python train.py --model="masked image model" --dataset="stained colorectal tissue patches (NCT-CRC-HE-100K)" --train_examples=45211 --image_size=32 --grayscale=true --crop_scale_min=0.7 --horizontal_flip=true --method="simmim" --mask_ratio=0.75 --loss="l1" --arch="coatnet" --norm="layernorm" --norm_position="pre" --activation="gelu" --mlp_ratio=4 --head_dim=48 --fused_qkv=false --qk_norm=false --parallel_block=false --inner_norm=false --patch_size=[2, 2] --depths=[3, 6, 3] --widths=[48, 96, 192] --init="trunc_normal_002" --residual_init="none" --optimizer="muon" --muon_scale="original" --lr=0.016 --momentum=0.95 --nesterov=true --orthogonalizer="newton_schulz_5" --adamw_lr_other_params=0.0015 --ema_decay=0.999 --steps=4200 --batch_size=384 --epochs=35.7 --lr_schedule="cosine" --final_lr_fraction=0.1 --warmup_steps=840 --weight_decay=0.07 --adamw_weight_decay_other_params=0
Rows from block 7, named by matrix and row number. Each number is 200 + 20 x the weight over its row's rms, rounded and kept within 0 to 999. All counts start at 0. After the name is the row's rms in percent of the matrix's.
# fc2: squeeze-excite expand (model.blocks.7.se.fc2.weight, 384x24), inputs 0-23
fc2.29,124,197,163,238,199,205,181,166,188,208,200,199,199,172,185,171,233,195,192,206,220,201,168,208,178
fc2.30,136,218,159,207,198,200,222,174,213,194,199,197,169,162,207,190,220,177,215,187,209,198,165,223,220
fc2.31,120,193,223,206,202,193,173,187,163,210,191,195,220,169,219,204,206,198,174,169,213,193,184,222,155
fc2.32,061,202,216,201,200,223,196,187,198,192,202,205,200,193,186,227,192,199,193,193,176,198,205,118,198
fc2.33,142,202,209,230,197,205,204,189,198,181,209,197,185,204,132,182,216,185,230,226,200,196,202,226,198
fc2.34,073,209,205,186,197,213,194,198,198,181,198,203,205,188,197,224,187,204,196,189,201,177,212,119,220
fc2.35,044,189,179,200,199,193,217,184,173,199,199,201,217,206,190,166,209,194,157,194,186,201,233,194,147
fc2.36,128,163,202,189,201,197,229,199,214,187,202,199,189,153,234,176,196,228,187,177,221,207,228,206,195
fc2.37,095,204,153,205,197,195,216,211,218,195,195,203,189,233,157,191,194,193,225,214,240,204,224,214,210
fc2.38,029,194,207,196,196,197,189,178,155,213,189,199,215,194,203,178,207,190,231,165,190,210,196,257,191
fc2.39,048,201,203,203,205,225,192,178,231,191,190,204,197,194,207,225,179,207,195,170,180,214,212,258,168
fc2.40,073,241,174,217,201,196,201,210,200,155,202,199,209,202,180,150,203,192,196,233,208,193,200,185,183
fc2.41,043,198,186,224,194,198,226,210,190,204,200,195,201,181,212,174,200,155,229,219,157,203,222,187,169
fc2.42,087,213,169,219,199,202,182,242,222,194,204,194,188,239,209,193,188,204,211,198,215,209,225,185,247
fc2.43,049,218,208,209,198,201,211,218,243,202,203,201,203,229,244,205,203,182,205,241,208,174,187,176,177
fc2.44,102,238,198,175,183,197,176,208,191,205,197,197,229,224,174,183,204,163,191,191,180,193,195,172,164
fc2.45,075,203,207,174,195,200,192,207,146,204,196,193,201,195,206,163,225,239,185,230,219,204,215,195,220
fc2.46,103,205,201,182,196,201,220,191,204,190,199,199,201,179,220,130,249,202,189,190,209,205,193,204,197
fc2.47,026,199,239,203,185,192,191,191,193,189,202,202,196,257,207,246,207,192,187,188,223,173,209,194,186
fc2.48,109,198,242,187,201,196,187,188,189,182,203,196,218,200,215,214,194,230,175,199,203,200,155,209,151
fc2.49,067,183,220,198,202,203,217,191,177,188,193,207,196,188,204,210,196,181,210,161,181,209,214,257,240
fc2.50,050,209,192,168,201,199,190,190,182,187,205,200,203,259,168,179,208,211,186,225,197,188,218,188,166
fc2.51,063,219,148,238,209,197,210,214,206,167,196,198,196,159,185,193,217,205,200,207,182,208,227,201,190
fc2.52,071,233,190,191,201,198,180,198,203,179,195,200,228,244,186,197,194,164,190,192,200,180,249,199,185
fc2.53,107,171,194,183,199,199,209,197,207,196,202,197,169,247,212,254,211,182,184,202,196,208,170,217,200
fc2.54,079,189,168,197,201,195,201,192,223,206,197,200,185,168,237,203,188,211,221,171,194,193,208,174,253
fc2.55,139,169,204,190,201,199,201,196,187,195,199,200,144,192,199,248,231,201,191,202,201,200,185,239,194
fc2.56,114,239,202,229,198,199,200,210,226,195,196,201,233,195,177,141,193,185,188,194,204,187,215,181,209
fc2.57,096,205,161,210,199,194,192,214,181,218,203,201,214,159,178,218,182,219,238,194,227,211,189,231,187
fc2.58,145,166,218,250,201,195,182,173,203,192,208,195,188,158,218,202,216,196,208,193,200,203,162,214,189
fc2.59,047,218,185,220,194,206,216,215,171,188,192,203,209,187,164,178,207,206,233,198,165,199,170,237,218
fc2.60,053,174,191,213,198,208,185,198,188,196,205,192,226,194,201,272,191,185,201,171,170,213,198,204,202
fc2.61,045,230,167,228,201,201,185,163,214,188,189,198,202,211,213,204,221,198,194,201,188,207,260,212,205
fc2.62,094,202,204,174,200,209,238,149,235,184,195,195,184,176,200,207,206,193,216,208,173,223,216,186,185
fc2.63,119,202,202,196,207,208,207,213,198,179,203,204,171,243,168,195,198,199,231,205,212,204,246,230,229
fc2.64,141,198,217,204,198,202,205,170,225,244,200,196,192,167,173,201,216,215,180,180,160,184,183,199,177
fc2.65,144,209,172,148,206,203,214,244,226,203,195,207,194,210,197,177,194,171,198,187,227,212,210,185,216
fc2.66,084,193,177,198,203,203,176,184,198,207,204,201,180,262,167,210,192,206,170,229,210,209,195,185,220
fc2.67,163,176,210,231,204,188,160,181,225,228,189,202,185,160,193,198,218,189,218,191,226,205,183,205,176
fc2.68,121,237,173,246,196,202,164,183,205,210,195,200,215,219,190,163,185,189,175,193,201,202,213,183,198
fc2.69,058,213,202,184,202,201,184,175,209,224,198,195,193,252,164,213,234,217,195,215,190,197,230,214,223
fc2.70,039,183,194,212,199,183,195,175,218,174,207,198,195,186,191,247,181,158,216,213,176,196,185,191,167
fc2.71,081,199,182,179,198,195,218,211,243,204,203,202,216,211,165,255,211,181,198,166,183,197,196,199,202
fc2.72,072,197,225,246,200,195,201,173,191,174,194,203,199,214,183,212,185,153,189,201,199,192,188,220,162
fc2.73,096,178,198,168,202,203,186,229,194,199,207,197,209,198,215,188,195,174,177,162,245,200,207,234,177
fc2.74,079,206,224,178,198,200,189,177,197,220,193,198,263,207,208,209,163,187,206,184,169,199,206,216,195
fc2.75,132,183,177,208,184,193,217,209,192,189,184,202,166,158,187,204,161,245,202,224,200,197,192,193,183
fc2.76,063,192,226,195,212,195,185,159,185,178,203,203,189,222,202,198,209,197,234,209,195,195,217,198,139
fc2.77,116,168,197,201,200,198,212,219,235,208,203,207,192,162,206,197,192,149,230,193,201,184,201,216,168
fc2.78,079,157,175,178,197,203,168,201,222,164,195,201,208,173,204,197,195,178,219,230,202,184,200,224,181
fc2.79,092,240,158,224,200,195,205,181,237,200,191,202,203,220,217,192,186,175,190,227,194,193,178,183,177
fc2.80,086,177,172,232,201,197,190,192,212,210,201,199,201,151,160,202,205,220,200,208,201,227,226,186,174
fc2.81,080,180,222,215,201,201,218,210,234,219,214,198,191,156,228,186,211,171,212,171,172,197,181,213,211
fc2.82,084,236,201,177,199,196,199,197,205,201,200,202,175,212,193,161,250,179,190,210,181,194,165,218,184
fc2.83,048,201,154,222,198,190,210,204,176,208,212,200,217,143,189,178,185,208,211,186,211,207,226,220,198
fc2.84,068,175,194,227,201,202,208,185,212,223,202,207,213,204,185,220,192,194,190,191,179,222,213,146,155
fc2.85,157,222,157,193,206,196,194,183,217,207,196,204,208,246,237,198,209,158,193,199,188,198,214,189,177
fc2.86,050,230,222,231,200,189,191,196,253,206,202,191,176,199,201,208,226,230,181,225,210,205,183,221,212
fc2.87,053,214,190,177,206,201,241,230,182,176,195,199,170,161,168,182,189,191,211,191,175,216,210,210,199
fc2.88,089,195,168,172,198,202,218,214,217,204,189,193,201,192,216,230,198,156,192,214,149,186,221,204,208
fc2.89,097,211,179,203,202,194,189,193,196,198,199,196,196,161,194,205,198,227,242,175,177,193,184,176,148
fc2.90,046,227,198,174,199,194,191,174,199,215,196,198,173,170,220,218,194,213,173,186,185,190,179,146,208
fc2.91,059,245,156,229,198,203,198,199,165,183,198,200,200,235,197,207,206,205,239,205,214,204,206,204,212
fc2.92,124,212,211,209,204,191,195,186,179,185,202,196,227,244,197,189,188,215,177,219,210,181,191,169,148
fc2.93,143,214,216,203,200,204,194,196,235,194,195,201,184,224,205,147,242,168,206,186,209,195,169,208,196
fc2.94,059,234,184,226,196,202,203,215,232,197,209,194,190,210,220,186,182,225,247,191,206,194,202,184,242
fc2.95,050,193,170,213,201,195,202,203,196,179,203,199,161,212,219,173,194,199,224,248,171,197,234,183,187
fc2.96,098,162,191,190,200,199,205,194,167,188,201,201,150,211,202,249,208,195,198,205,198,198,183,234,200
fc2.97,218,211,169,189,202,195,250,165,159,218,202,197,202,163,196,203,201,187,195,186,188,211,180,213,192
fc2.98,199,207,217,190,195,196,236,233,226,161,197,204,206,186,159,194,204,220,222,188,181,222,191,217,215
fc2.99,189,232,194,253,202,199,164,187,181,185,204,196,207,179,200,189,187,210,239,197,186,198,171,196,209
fc2.100,103,210,206,175,201,206,219,206,190,225,204,198,172,182,197,172,167,155,167,221,171,206,201,208,187
fc2.101,084,205,199,211,201,201,184,192,215,207,202,196,207,213,194,267,215,193,196,208,192,194,142,215,204
fc2.102,112,198,198,198,198,214,185,196,214,228,201,200,196,198,191,218,186,245,199,195,191,190,189,168,135
fc2.103,069,180,201,225,202,189,211,161,218,182,200,203,191,206,204,214,183,184,214,197,172,210,211,263,194
fc2.104,075,177,206,193,204,188,212,158,208,196,196,194,169,194,201,211,198,223,181,209,163,201,209,155,166
fc2.105,112,167,177,187,202,199,225,199,209,215,195,200,175,188,180,208,201,215,211,196,169,192,211,146,165
fc2.106,129,219,203,195,196,195,207,210,237,191,205,201,198,235,209,237,205,139,216,187,199,193,188,182,183
fc2.107,077,187,193,206,188,194,194,193,176,212,193,198,182,201,172,240,208,216,247,175,225,200,180,234,211
fc2.108,067,180,182,193,210,192,205,225,207,194,204,195,206,246,189,203,214,172,181,179,183,203,156,170,175
fc2.109,089,197,192,227,199,203,252,157,186,191,201,204,197,168,176,203,199,187,193,191,186,190,170,177,180
fc2.110,128,191,193,187,200,198,175,199,206,187,199,202,194,160,175,218,167,174,198,241,231,202,163,199,190
fc2.111,158,207,209,194,197,199,199,210,233,198,195,197,212,219,213,155,244,157,221,192,200,197,170,186,193
fc2.112,040,231,177,222,201,196,196,212,230,218,195,198,219,178,196,194,197,196,165,260,208,210,190,208,211
fc2.113,110,215,183,183,196,199,192,224,201,160,199,200,203,253,196,188,195,173,221,230,208,209,214,199,167
fc2.114,124,199,186,215,196,202,218,210,175,202,206,200,190,211,167,220,214,183,189,175,136,201,210,229,188
fc2.115,112,218,179,162,199,194,225,202,243,208,195,200,195,232,160,207,196,187,225,217,180,194,219,188,195
fc2.116,041,235,125,212,203,198,214,206,213,185,191,202,204,183,184,201,188,187,214,205,222,207,212,188,200
fc2.117,119,205,156,177,200,194,229,249,199,225,196,205,195,216,178,214,198,202,200,231,168,199,193,187,194
fc2.118,050,196,197,161,196,217,196,151,175,191,201,211,211,187,191,214,216,183,168,202,159,193,188,187,182
fc2.119,092,224,182,194,197,202,192,199,175,201,198,200,208,203,195,130,225,199,183,206,176,184,205,233,200
fc2.120,100,230,166,208,203,200,199,208,228,185,195,199,235,207,210,155,191,202,219,183,187,208,230,169,187
fc2.121,053,221,215,226,198,185,204,218,197,185,193,199,201,206,172,171,194,162,204,210,195,198,207,158,152
fc2.122,098,197,170,225,185,199,196,200,178,193,199,199,211,212,151,218,216,193,245,170,213,204,197,228,190
fc2.123,055,215,218,230,202,207,179,198,201,171,205,195,199,207,181,206,200,208,221,189,252,216,216,214,248
fc2.124,172,217,218,244,196,199,173,179,199,171,205,204,216,167,200,193,188,191,233,198,205,191,154,206,192
fc2.125,141,173,217,224,204,199,167,215,183,198,188,197,177,189,202,223,243,209,185,181,180,217,193,170,172
fc2.126,052,193,171,217,188,202,173,181,158,185,211,196,172,164,212,205,170,187,181,169,188,190,205,188,206
fc2.127,104,215,201,213,201,201,208,205,238,194,203,202,215,201,197,258,229,183,196,198,192,191,148,197,192
fc2.128,094,219,169,188,197,200,195,213,185,192,200,203,166,229,188,192,242,164,182,194,187,197,242,198,191
fc2.129,044,225,129,201,204,192,202,179,202,185,199,200,189,182,194,214,189,223,199,208,194,210,221,166,203
fc2.130,058,253,167,214,187,207,192,221,195,196,198,205,202,202,174,194,201,172,213,201,176,217,222,240,204
fc2.131,020,182,232,200,199,192,210,169,190,199,190,205,222,152,210,193,202,201,210,155,192,233,184,200,180
fc2.132,042,210,167,222,209,200,165,206,200,155,201,198,191,184,198,172,174,237,222,196,204,200,205,190,227
fc2.133,034,198,233,170,200,197,219,179,205,219,206,200,195,185,246,193,207,166,203,152,198,202,214,214,205
fc2.134,059,197,163,187,199,193,200,180,161,181,187,189,210,190,176,202,174,204,175,213,159,195,184,196,165
fc2.135,071,213,182,258,202,200,177,191,189,199,207,196,199,222,203,203,187,166,164,181,188,189,226,197,177
fc2.136,059,244,163,220,189,198,190,202,208,169,203,198,217,231,193,160,195,210,179,213,205,187,191,179,183
fc2.137,072,231,158,214,202,195,188,229,182,181,198,199,187,233,183,204,195,157,184,199,197,187,224,186,183
fc2.138,050,228,178,199,205,194,220,196,235,173,208,198,194,239,194,205,214,181,173,214,171,205,220,170,174
fc2.139,071,190,242,190,199,207,197,179,180,218,210,195,202,162,184,207,233,213,167,170,194,197,203,202,165
fc2.140,073,188,236,206,196,202,215,188,235,218,204,198,198,194,236,185,201,190,211,156,171,179,215,199,231
fc2.141,092,177,178,186,198,202,214,201,230,218,203,196,170,197,227,173,186,206,170,232,168,205,193,171,177
fc2.142,117,177,201,213,194,199,205,188,212,178,200,199,204,232,147,189,194,193,242,201,162,184,192,198,180
fc2.143,044,212,154,210,203,200,221,214,224,190,214,200,195,177,174,205,240,185,216,184,182,210,240,195,196
fc2.144,040,192,167,196,207,173,192,238,200,205,202,196,181,180,206,169,255,191,228,202,207,191,190,213,205
fc2.145,162,217,144,188,200,192,196,202,178,195,194,198,196,186,166,202,226,227,224,166,200,223,209,202,182
fc2.146,075,243,167,213,201,204,204,205,211,211,195,203,193,223,203,190,183,187,197,249,166,201,212,235,191
fc2.147,047,236,196,201,203,198,218,208,242,195,201,200,209,203,185,150,171,200,208,192,194,197,219,169,171
fc2.148,076,181,176,184,192,208,216,228,190,188,190,205,168,179,229,219,192,159,226,182,172,210,213,218,201
fc2.149,094,223,199,177,191,203,194,167,183,180,198,199,204,218,162,221,211,196,239,200,171,216,188,216,165
fc2.150,136,176,219,217,203,207,201,216,222,202,209,208,181,132,215,220,213,202,211,207,220,195,185,227,190
fc2.151,098,208,190,172,203,199,231,190,237,168,190,194,167,172,206,212,219,199,200,158,176,202,205,191,184
fc2.152,061,235,191,202,206,193,190,202,221,191,207,202,247,204,182,145,188,193,198,199,199,191,225,167,199
fc2.153,182,228,193,205,199,201,171,191,160,205,203,198,207,259,177,199,185,176,206,209,199,194,168,189,189
fc2.154,148,182,216,191,202,198,213,211,219,215,209,201,210,194,245,196,198,209,180,161,163,191,197,182,244
fc2.155,047,233,177,183,204,192,201,199,170,178,180,202,176,230,169,181,196,194,213,183,164,202,201,175,175
fc2.156,110,208,185,201,205,205,192,188,168,181,200,198,182,239,177,166,205,159,163,196,212,194,226,211,200
fc2.157,197,194,212,181,193,192,179,243,221,183,197,203,185,238,194,224,202,184,201,209,208,200,150,213,179
fc2.158,185,195,157,152,200,198,229,219,226,225,194,198,184,197,196,224,219,193,224,192,185,185,193,214,217
fc2.159,037,216,162,229,198,199,209,238,192,193,215,199,200,214,198,173,183,237,179,223,189,178,191,169,196
fc2.160,105,231,235,207,186,197,177,209,217,202,206,200,174,185,214,208,183,210,178,185,203,181,219,241,160
fc2.161,091,174,176,167,197,207,198,181,209,189,205,196,201,158,175,207,196,215,211,232,183,192,210,167,165
fc2.162,068,172,227,186,202,197,214,196,232,229,190,199,181,170,223,196,204,226,245,186,196,189,201,211,227
fc2.163,150,206,203,224,200,200,209,209,214,199,198,199,242,178,217,146,174,185,191,201,200,207,233,167,200
fc2.164,129,232,159,204,206,197,220,187,159,216,206,198,199,211,190,199,214,200,235,203,188,227,223,217,230
fc2.165,017,235,162,185,191,201,163,216,207,178,191,194,183,191,210,172,199,225,193,207,219,190,227,176,177
fc2.166,023,173,184,213,202,199,189,205,165,160,201,197,188,169,186,186,168,182,225,187,213,179,174,222,188
fc2.167,118,256,199,212,201,202,210,197,219,227,190,203,195,229,237,185,186,186,192,187,176,193,207,219,171
fc2.168,222,199,193,242,201,208,156,177,197,205,200,199,182,198,215,208,253,186,186,183,223,201,187,221,198
fc2.169,182,220,165,185,200,197,234,215,227,209,204,204,188,201,178,179,177,185,192,176,180,220,170,222,229
fc2.170,026,241,138,215,204,191,200,196,192,185,207,204,194,196,175,163,178,180,204,197,212,191,187,195,198
fc2.171,167,203,204,231,195,199,187,190,224,201,202,198,240,174,215,145,170,200,192,206,191,206,229,189,210
fc2.172,132,202,172,230,201,204,180,175,209,184,196,199,218,221,201,188,155,186,204,197,195,200,253,218,184
fc2.173,060,186,197,204,197,190,171,170,204,182,196,202,213,157,214,194,214,157,197,169,162,199,207,194,218
fc2.174,090,200,185,219,201,197,229,194,207,174,203,201,182,141,213,188,213,225,229,195,193,200,183,225,226
fc2.175,102,199,205,198,196,198,184,212,189,206,189,202,207,256,160,202,189,195,221,219,235,202,229,181,226
fc2.176,204,207,206,254,201,203,166,207,189,163,206,198,210,178,216,174,192,215,225,197,177,191,177,209,214
fc2.177,034,208,207,220,202,212,177,192,202,179,201,203,171,216,186,261,154,206,215,210,192,189,194,204,189
fc2.178,073,191,192,165,201,199,191,188,172,204,198,198,164,218,194,204,260,201,199,191,205,203,164,222,194
fc2.179,070,216,193,205,200,201,231,207,211,188,190,203,228,207,195,206,215,146,201,173,190,188,238,195,162
fc2.180,041,217,193,223,213,196,186,187,211,177,208,201,220,199,195,225,222,159,217,180,218,188,196,185,146
fc2.181,082,224,196,169,195,196,186,196,191,188,200,196,210,197,201,123,223,193,196,217,209,185,192,206,187
fc2.182,039,188,168,206,195,197,192,190,194,195,197,202,209,200,234,216,205,202,229,136,203,203,209,192,238
fc2.183,107,194,210,185,194,199,166,199,226,180,191,196,199,211,158,204,249,199,212,209,181,183,167,191,178
fc2.184,121,174,211,199,206,198,211,197,197,183,202,202,220,223,239,202,196,164,200,140,186,180,217,188,201
fc2.185,137,198,218,170,202,199,181,188,185,224,198,201,194,171,203,231,195,226,170,211,209,200,213,178,147
fc2.186,098,237,172,206,201,206,207,194,172,192,196,201,175,210,177,152,210,222,224,204,198,199,219,223,228
fc2.187,070,195,148,195,205,205,184,171,196,240,188,201,196,205,215,210,194,211,165,197,189,197,178,164,185
fc2.188,073,197,203,200,209,198,206,189,204,175,197,205,201,264,177,202,199,178,170,218,205,188,228,181,169
fc2.189,088,223,157,199,208,195,201,180,174,195,207,200,197,235,190,210,199,195,240,209,187,214,222,211,244
fc2.190,162,225,206,217,205,200,168,241,215,152,198,199,193,218,211,195,192,193,204,198,221,196,200,227,161
fc2.191,063,216,190,165,198,199,194,225,169,195,200,205,160,169,203,183,240,207,174,188,190,203,217,196,175
fc2.192,140,232,200,206,202,197,199,193,199,165,190,200,200,265,168,173,173,203,205,206,185,195,192,200,198
fc2.193,067,174,217,202,199,193,212,195,226,208,201,200,188,137,237,186,206,205,200,182,192,183,180,188,227
fc2.194,110,206,158,174,201,197,211,218,199,213,194,188,172,206,183,210,206,174,187,230,181,192,159,195,165
fc2.195,090,175,172,225,200,201,176,180,224,185,198,192,180,173,202,215,238,206,203,213,176,187,222,211,163
fc2.196,076,202,167,182,198,192,217,239,202,191,205,195,202,244,194,218,200,171,174,216,184,205,207,165,176
fc2.197,161,221,180,175,206,199,197,194,179,203,197,202,197,227,196,130,227,177,198,193,189,199,215,206,184
fc2.198,053,219,192,203,193,200,207,185,193,182,203,207,212,233,178,208,173,225,181,251,218,189,221,234,217
fc2.199,083,193,181,225,194,203,207,190,195,230,197,202,200,156,217,196,212,186,165,149,214,218,186,218,203
fc2.200,076,219,225,248,200,196,233,173,199,193,202,198,199,209,246,210,203,191,206,199,216,207,215,182,166
fc2.201,040,212,179,216,189,196,227,219,193,226,205,198,212,203,225,166,183,202,205,197,171,194,215,162,156
fc2.202,020,219,170,169,186,215,183,186,175,203,194,183,202,194,201,193,188,165,226,206,178,206,221,164,167
fc2.203,067,209,150,197,201,194,206,226,197,199,207,199,204,240,169,196,202,201,233,198,226,227,228,184,195
fc2.204,029,225,150,227,202,194,198,196,217,171,200,199,226,211,176,159,198,193,202,193,218,210,216,191,225
fc2.205,035,155,161,217,198,195,198,210,213,169,211,198,186,194,184,178,196,222,166,225,182,174,193,205,191
fc2.206,065,221,199,209,203,203,210,225,183,188,214,200,194,218,151,195,211,215,223,168,212,206,236,221,233
fc2.207,048,214,186,175,197,192,198,197,180,184,190,200,140,202,201,216,239,172,198,205,191,191,167,188,194
fc2.208,069,185,157,225,199,197,227,209,185,214,211,200,210,168,193,200,192,171,234,193,168,206,190,198,167
fc2.209,105,166,182,200,202,199,216,208,185,218,203,198,169,214,193,233,224,193,183,205,151,194,183,232,188
fc2.210,087,204,204,210,200,219,170,177,204,196,201,212,202,193,202,223,181,213,206,207,192,204,196,254,143
fc2.211,093,175,141,241,199,202,195,230,189,197,194,201,193,183,212,208,182,191,179,188,175,185,189,197,212
fc2.212,099,193,205,205,195,191,206,200,208,239,202,198,198,151,231,188,211,175,212,147,179,202,186,207,204
fc2.213,077,166,165,179,202,202,206,236,208,178,206,195,199,161,198,205,197,214,216,195,162,206,204,164,194
fc2.214,065,197,224,190,201,196,210,198,214,205,197,199,217,185,253,183,203,183,210,159,175,185,222,175,230
fc2.215,023,201,169,224,203,189,212,206,227,194,212,195,196,234,218,158,196,232,203,188,186,186,217,161,209
fc2.216,114,176,233,235,211,202,198,183,174,208,206,198,172,228,199,179,204,218,209,212,179,188,207,192,153
fc2.217,140,226,191,180,200,198,227,212,226,213,202,198,242,229,168,172,180,188,188,209,176,208,202,170,202
fc2.218,039,199,172,188,206,202,237,216,175,170,202,201,201,203,178,168,187,211,200,223,170,195,191,233,169
fc2.219,073,195,152,190,187,197,216,184,203,218,203,202,196,169,204,207,195,157,235,194,191,193,193,203,159
fc2.220,091,223,221,160,201,213,178,184,213,201,203,199,196,217,180,249,192,211,167,197,195,210,181,218,172
fc2.221,161,206,220,181,196,205,195,243,216,187,199,199,179,211,183,181,217,197,197,231,213,202,187,199,140
fc2.222,073,198,223,201,216,204,210,211,195,177,233,201,174,176,205,202,220,212,193,184,148,207,222,233,178
fc2.223,106,202,165,198,195,199,204,206,202,225,184,195,167,138,230,180,214,221,209,185,190,211,202,193,200
fc2.224,085,221,187,200,192,204,204,187,250,195,200,195,182,250,215,202,180,209,184,203,184,205,245,211,203
fc2.225,051,232,214,182,190,204,189,173,182,201,192,201,204,191,195,195,248,187,191,202,221,189,145,217,206
fc2.226,068,191,208,180,201,192,189,242,231,209,203,197,199,196,201,223,170,157,188,203,202,189,158,201,173
fc2.227,082,193,166,239,200,201,170,193,209,182,195,201,201,155,229,197,179,207,198,212,207,205,238,220,203
fc2.228,106,190,168,173,200,201,223,218,177,194,211,200,224,233,170,215,208,151,200,223,192,193,215,199,191
fc2.229,069,183,196,206,190,210,189,200,176,236,206,201,196,140,229,198,220,185,177,168,191,202,195,200,218
fc2.230,183,185,152,223,205,201,209,198,222,189,200,201,213,212,214,183,160,191,188,223,190,200,251,192,195
fc2.231,059,213,196,194,197,200,195,173,179,170,195,200,176,237,186,198,211,220,157,216,188,204,164,182,174
fc2.232,068,182,194,255,207,203,157,189,195,201,195,200,212,229,220,203,226,192,220,187,212,190,228,219,198
fc2.233,112,192,164,210,199,191,199,223,199,190,204,198,206,203,197,202,192,189,141,194,154,190,222,230,201
fc2.234,033,199,225,179,194,187,211,219,201,207,184,204,213,221,202,142,184,201,192,251,186,205,204,194,218
fc2.235,197,227,195,243,202,197,151,220,207,162,208,196,195,170,214,189,199,211,221,179,201,194,185,195,201
fc2.236,070,200,189,246,202,198,163,174,212,195,187,200,195,202,228,210,225,199,196,222,189,207,215,215,152
fc2.237,079,217,218,203,196,201,181,176,200,194,197,199,197,247,189,206,226,203,236,181,233,197,227,219,232
fc2.238,035,226,171,192,200,186,187,176,190,169,187,203,190,199,192,228,204,169,244,190,179,207,185,167,188
fc2.239,111,206,193,195,205,200,208,204,226,200,196,196,210,194,166,176,147,178,204,232,192,193,248,201,206
fc2.240,042,231,202,211,196,196,181,228,216,146,199,198,200,221,178,210,190,224,187,233,217,185,176,207,192
fc2.241,261,191,158,212,197,198,197,208,210,185,197,198,191,145,225,196,216,181,173,187,206,195,166,206,227
fc2.242,082,197,168,241,198,201,205,165,176,219,193,198,190,228,191,224,204,164,202,216,182,177,217,181,205
fc2.243,131,224,191,215,203,204,186,169,242,188,196,197,259,183,193,178,202,206,189,181,217,210,198,189,215
fc2.244,076,183,204,193,203,195,212,208,229,223,205,203,193,154,243,181,200,176,186,157,186,202,188,184,202
fc2.245,029,215,121,193,198,195,195,201,186,184,200,198,218,194,202,186,216,219,199,179,181,207,178,195,201
fc2.246,048,181,230,167,207,179,208,177,182,220,197,210,190,174,230,210,194,179,189,168,198,200,170,232,196
fc2.247,074,164,193,196,198,196,200,202,187,196,202,199,151,191,217,262,213,183,193,187,193,198,207,225,189
fc2.248,094,211,190,190,199,202,197,191,163,189,195,200,226,150,194,190,147,208,210,199,191,207,233,200,211
fc2.249,062,226,210,208,191,193,197,179,172,216,199,197,212,215,180,203,225,172,212,187,161,214,235,239,214
fc2.250,089,230,202,182,205,209,196,182,202,183,208,195,213,263,168,182,206,175,201,191,164,194,209,196,195
fc2.251,070,176,188,200,200,198,197,193,206,183,204,201,163,217,204,273,209,193,191,214,201,198,180,224,190
fc2.252,181,171,181,208,199,204,197,179,223,208,204,199,182,168,172,178,231,181,201,208,146,195,189,216,202
fc2.253,033,176,185,211,202,207,161,187,204,215,198,195,218,201,191,257,199,215,192,194,201,192,204,219,153
fc2.254,155,207,220,175,204,202,217,223,251,178,206,201,197,181,162,215,227,188,238,203,187,198,199,206,196
fc2.255,059,225,164,211,198,199,174,185,182,191,197,201,251,211,187,205,190,178,176,191,200,185,223,178,170
fc2.256,117,200,200,194,197,192,200,228,229,180,213,206,204,149,239,213,232,213,167,210,197,207,212,220,209
fc2.257,189,161,178,240,197,198,167,169,209,185,195,197,223,222,231,179,206,217,196,195,213,199,204,223,209
fc2.258,056,198,182,206,195,200,168,214,173,163,198,201,182,200,196,162,229,198,235,225,203,192,236,198,195
fc2.259,050,193,199,181,195,193,210,191,207,225,217,201,203,189,244,189,183,166,202,175,153,207,229,200,223
fc2.260,095,201,200,190,205,190,199,176,183,162,196,197,181,208,188,201,211,192,226,212,146,204,200,250,198
fc2.261,114,202,192,206,191,206,173,214,196,165,205,201,163,198,165,222,204,181,214,246,213,205,169,192,187
fc2.262,061,193,185,229,198,201,152,179,176,188,194,198,181,241,192,170,198,191,180,229,204,195,218,189,215
fc2.263,045,202,190,217,214,201,197,205,208,187,199,204,205,233,131,215,211,183,222,203,192,189,226,178,182
fc2.264,097,198,198,195,198,203,196,190,214,180,193,201,206,241,221,182,255,186,200,192,206,200,147,201,184
fc2.265,058,210,190,195,204,204,193,215,214,206,198,199,205,246,148,208,229,220,224,228,176,188,198,222,211
fc2.266,081,205,180,220,198,213,183,189,217,180,191,206,224,169,205,179,179,204,209,181,183,225,255,181,212
fc2.267,098,215,257,192,201,201,186,167,214,221,202,195,161,169,195,191,201,208,194,180,191,200,195,221,178
fc2.268,052,176,196,190,203,192,217,171,200,171,195,201,199,168,203,200,250,177,198,185,195,188,229,205,159
fc2.269,103,158,204,209,203,199,202,198,199,193,198,201,151,226,201,250,173,209,199,211,184,196,219,221,191
fc2.270,039,210,198,210,204,182,198,211,186,182,208,200,183,243,165,243,174,169,199,223,207,215,195,178,208
fc2.271,108,213,203,238,202,198,212,198,210,219,194,201,194,180,228,202,196,168,174,151,182,193,163,208,190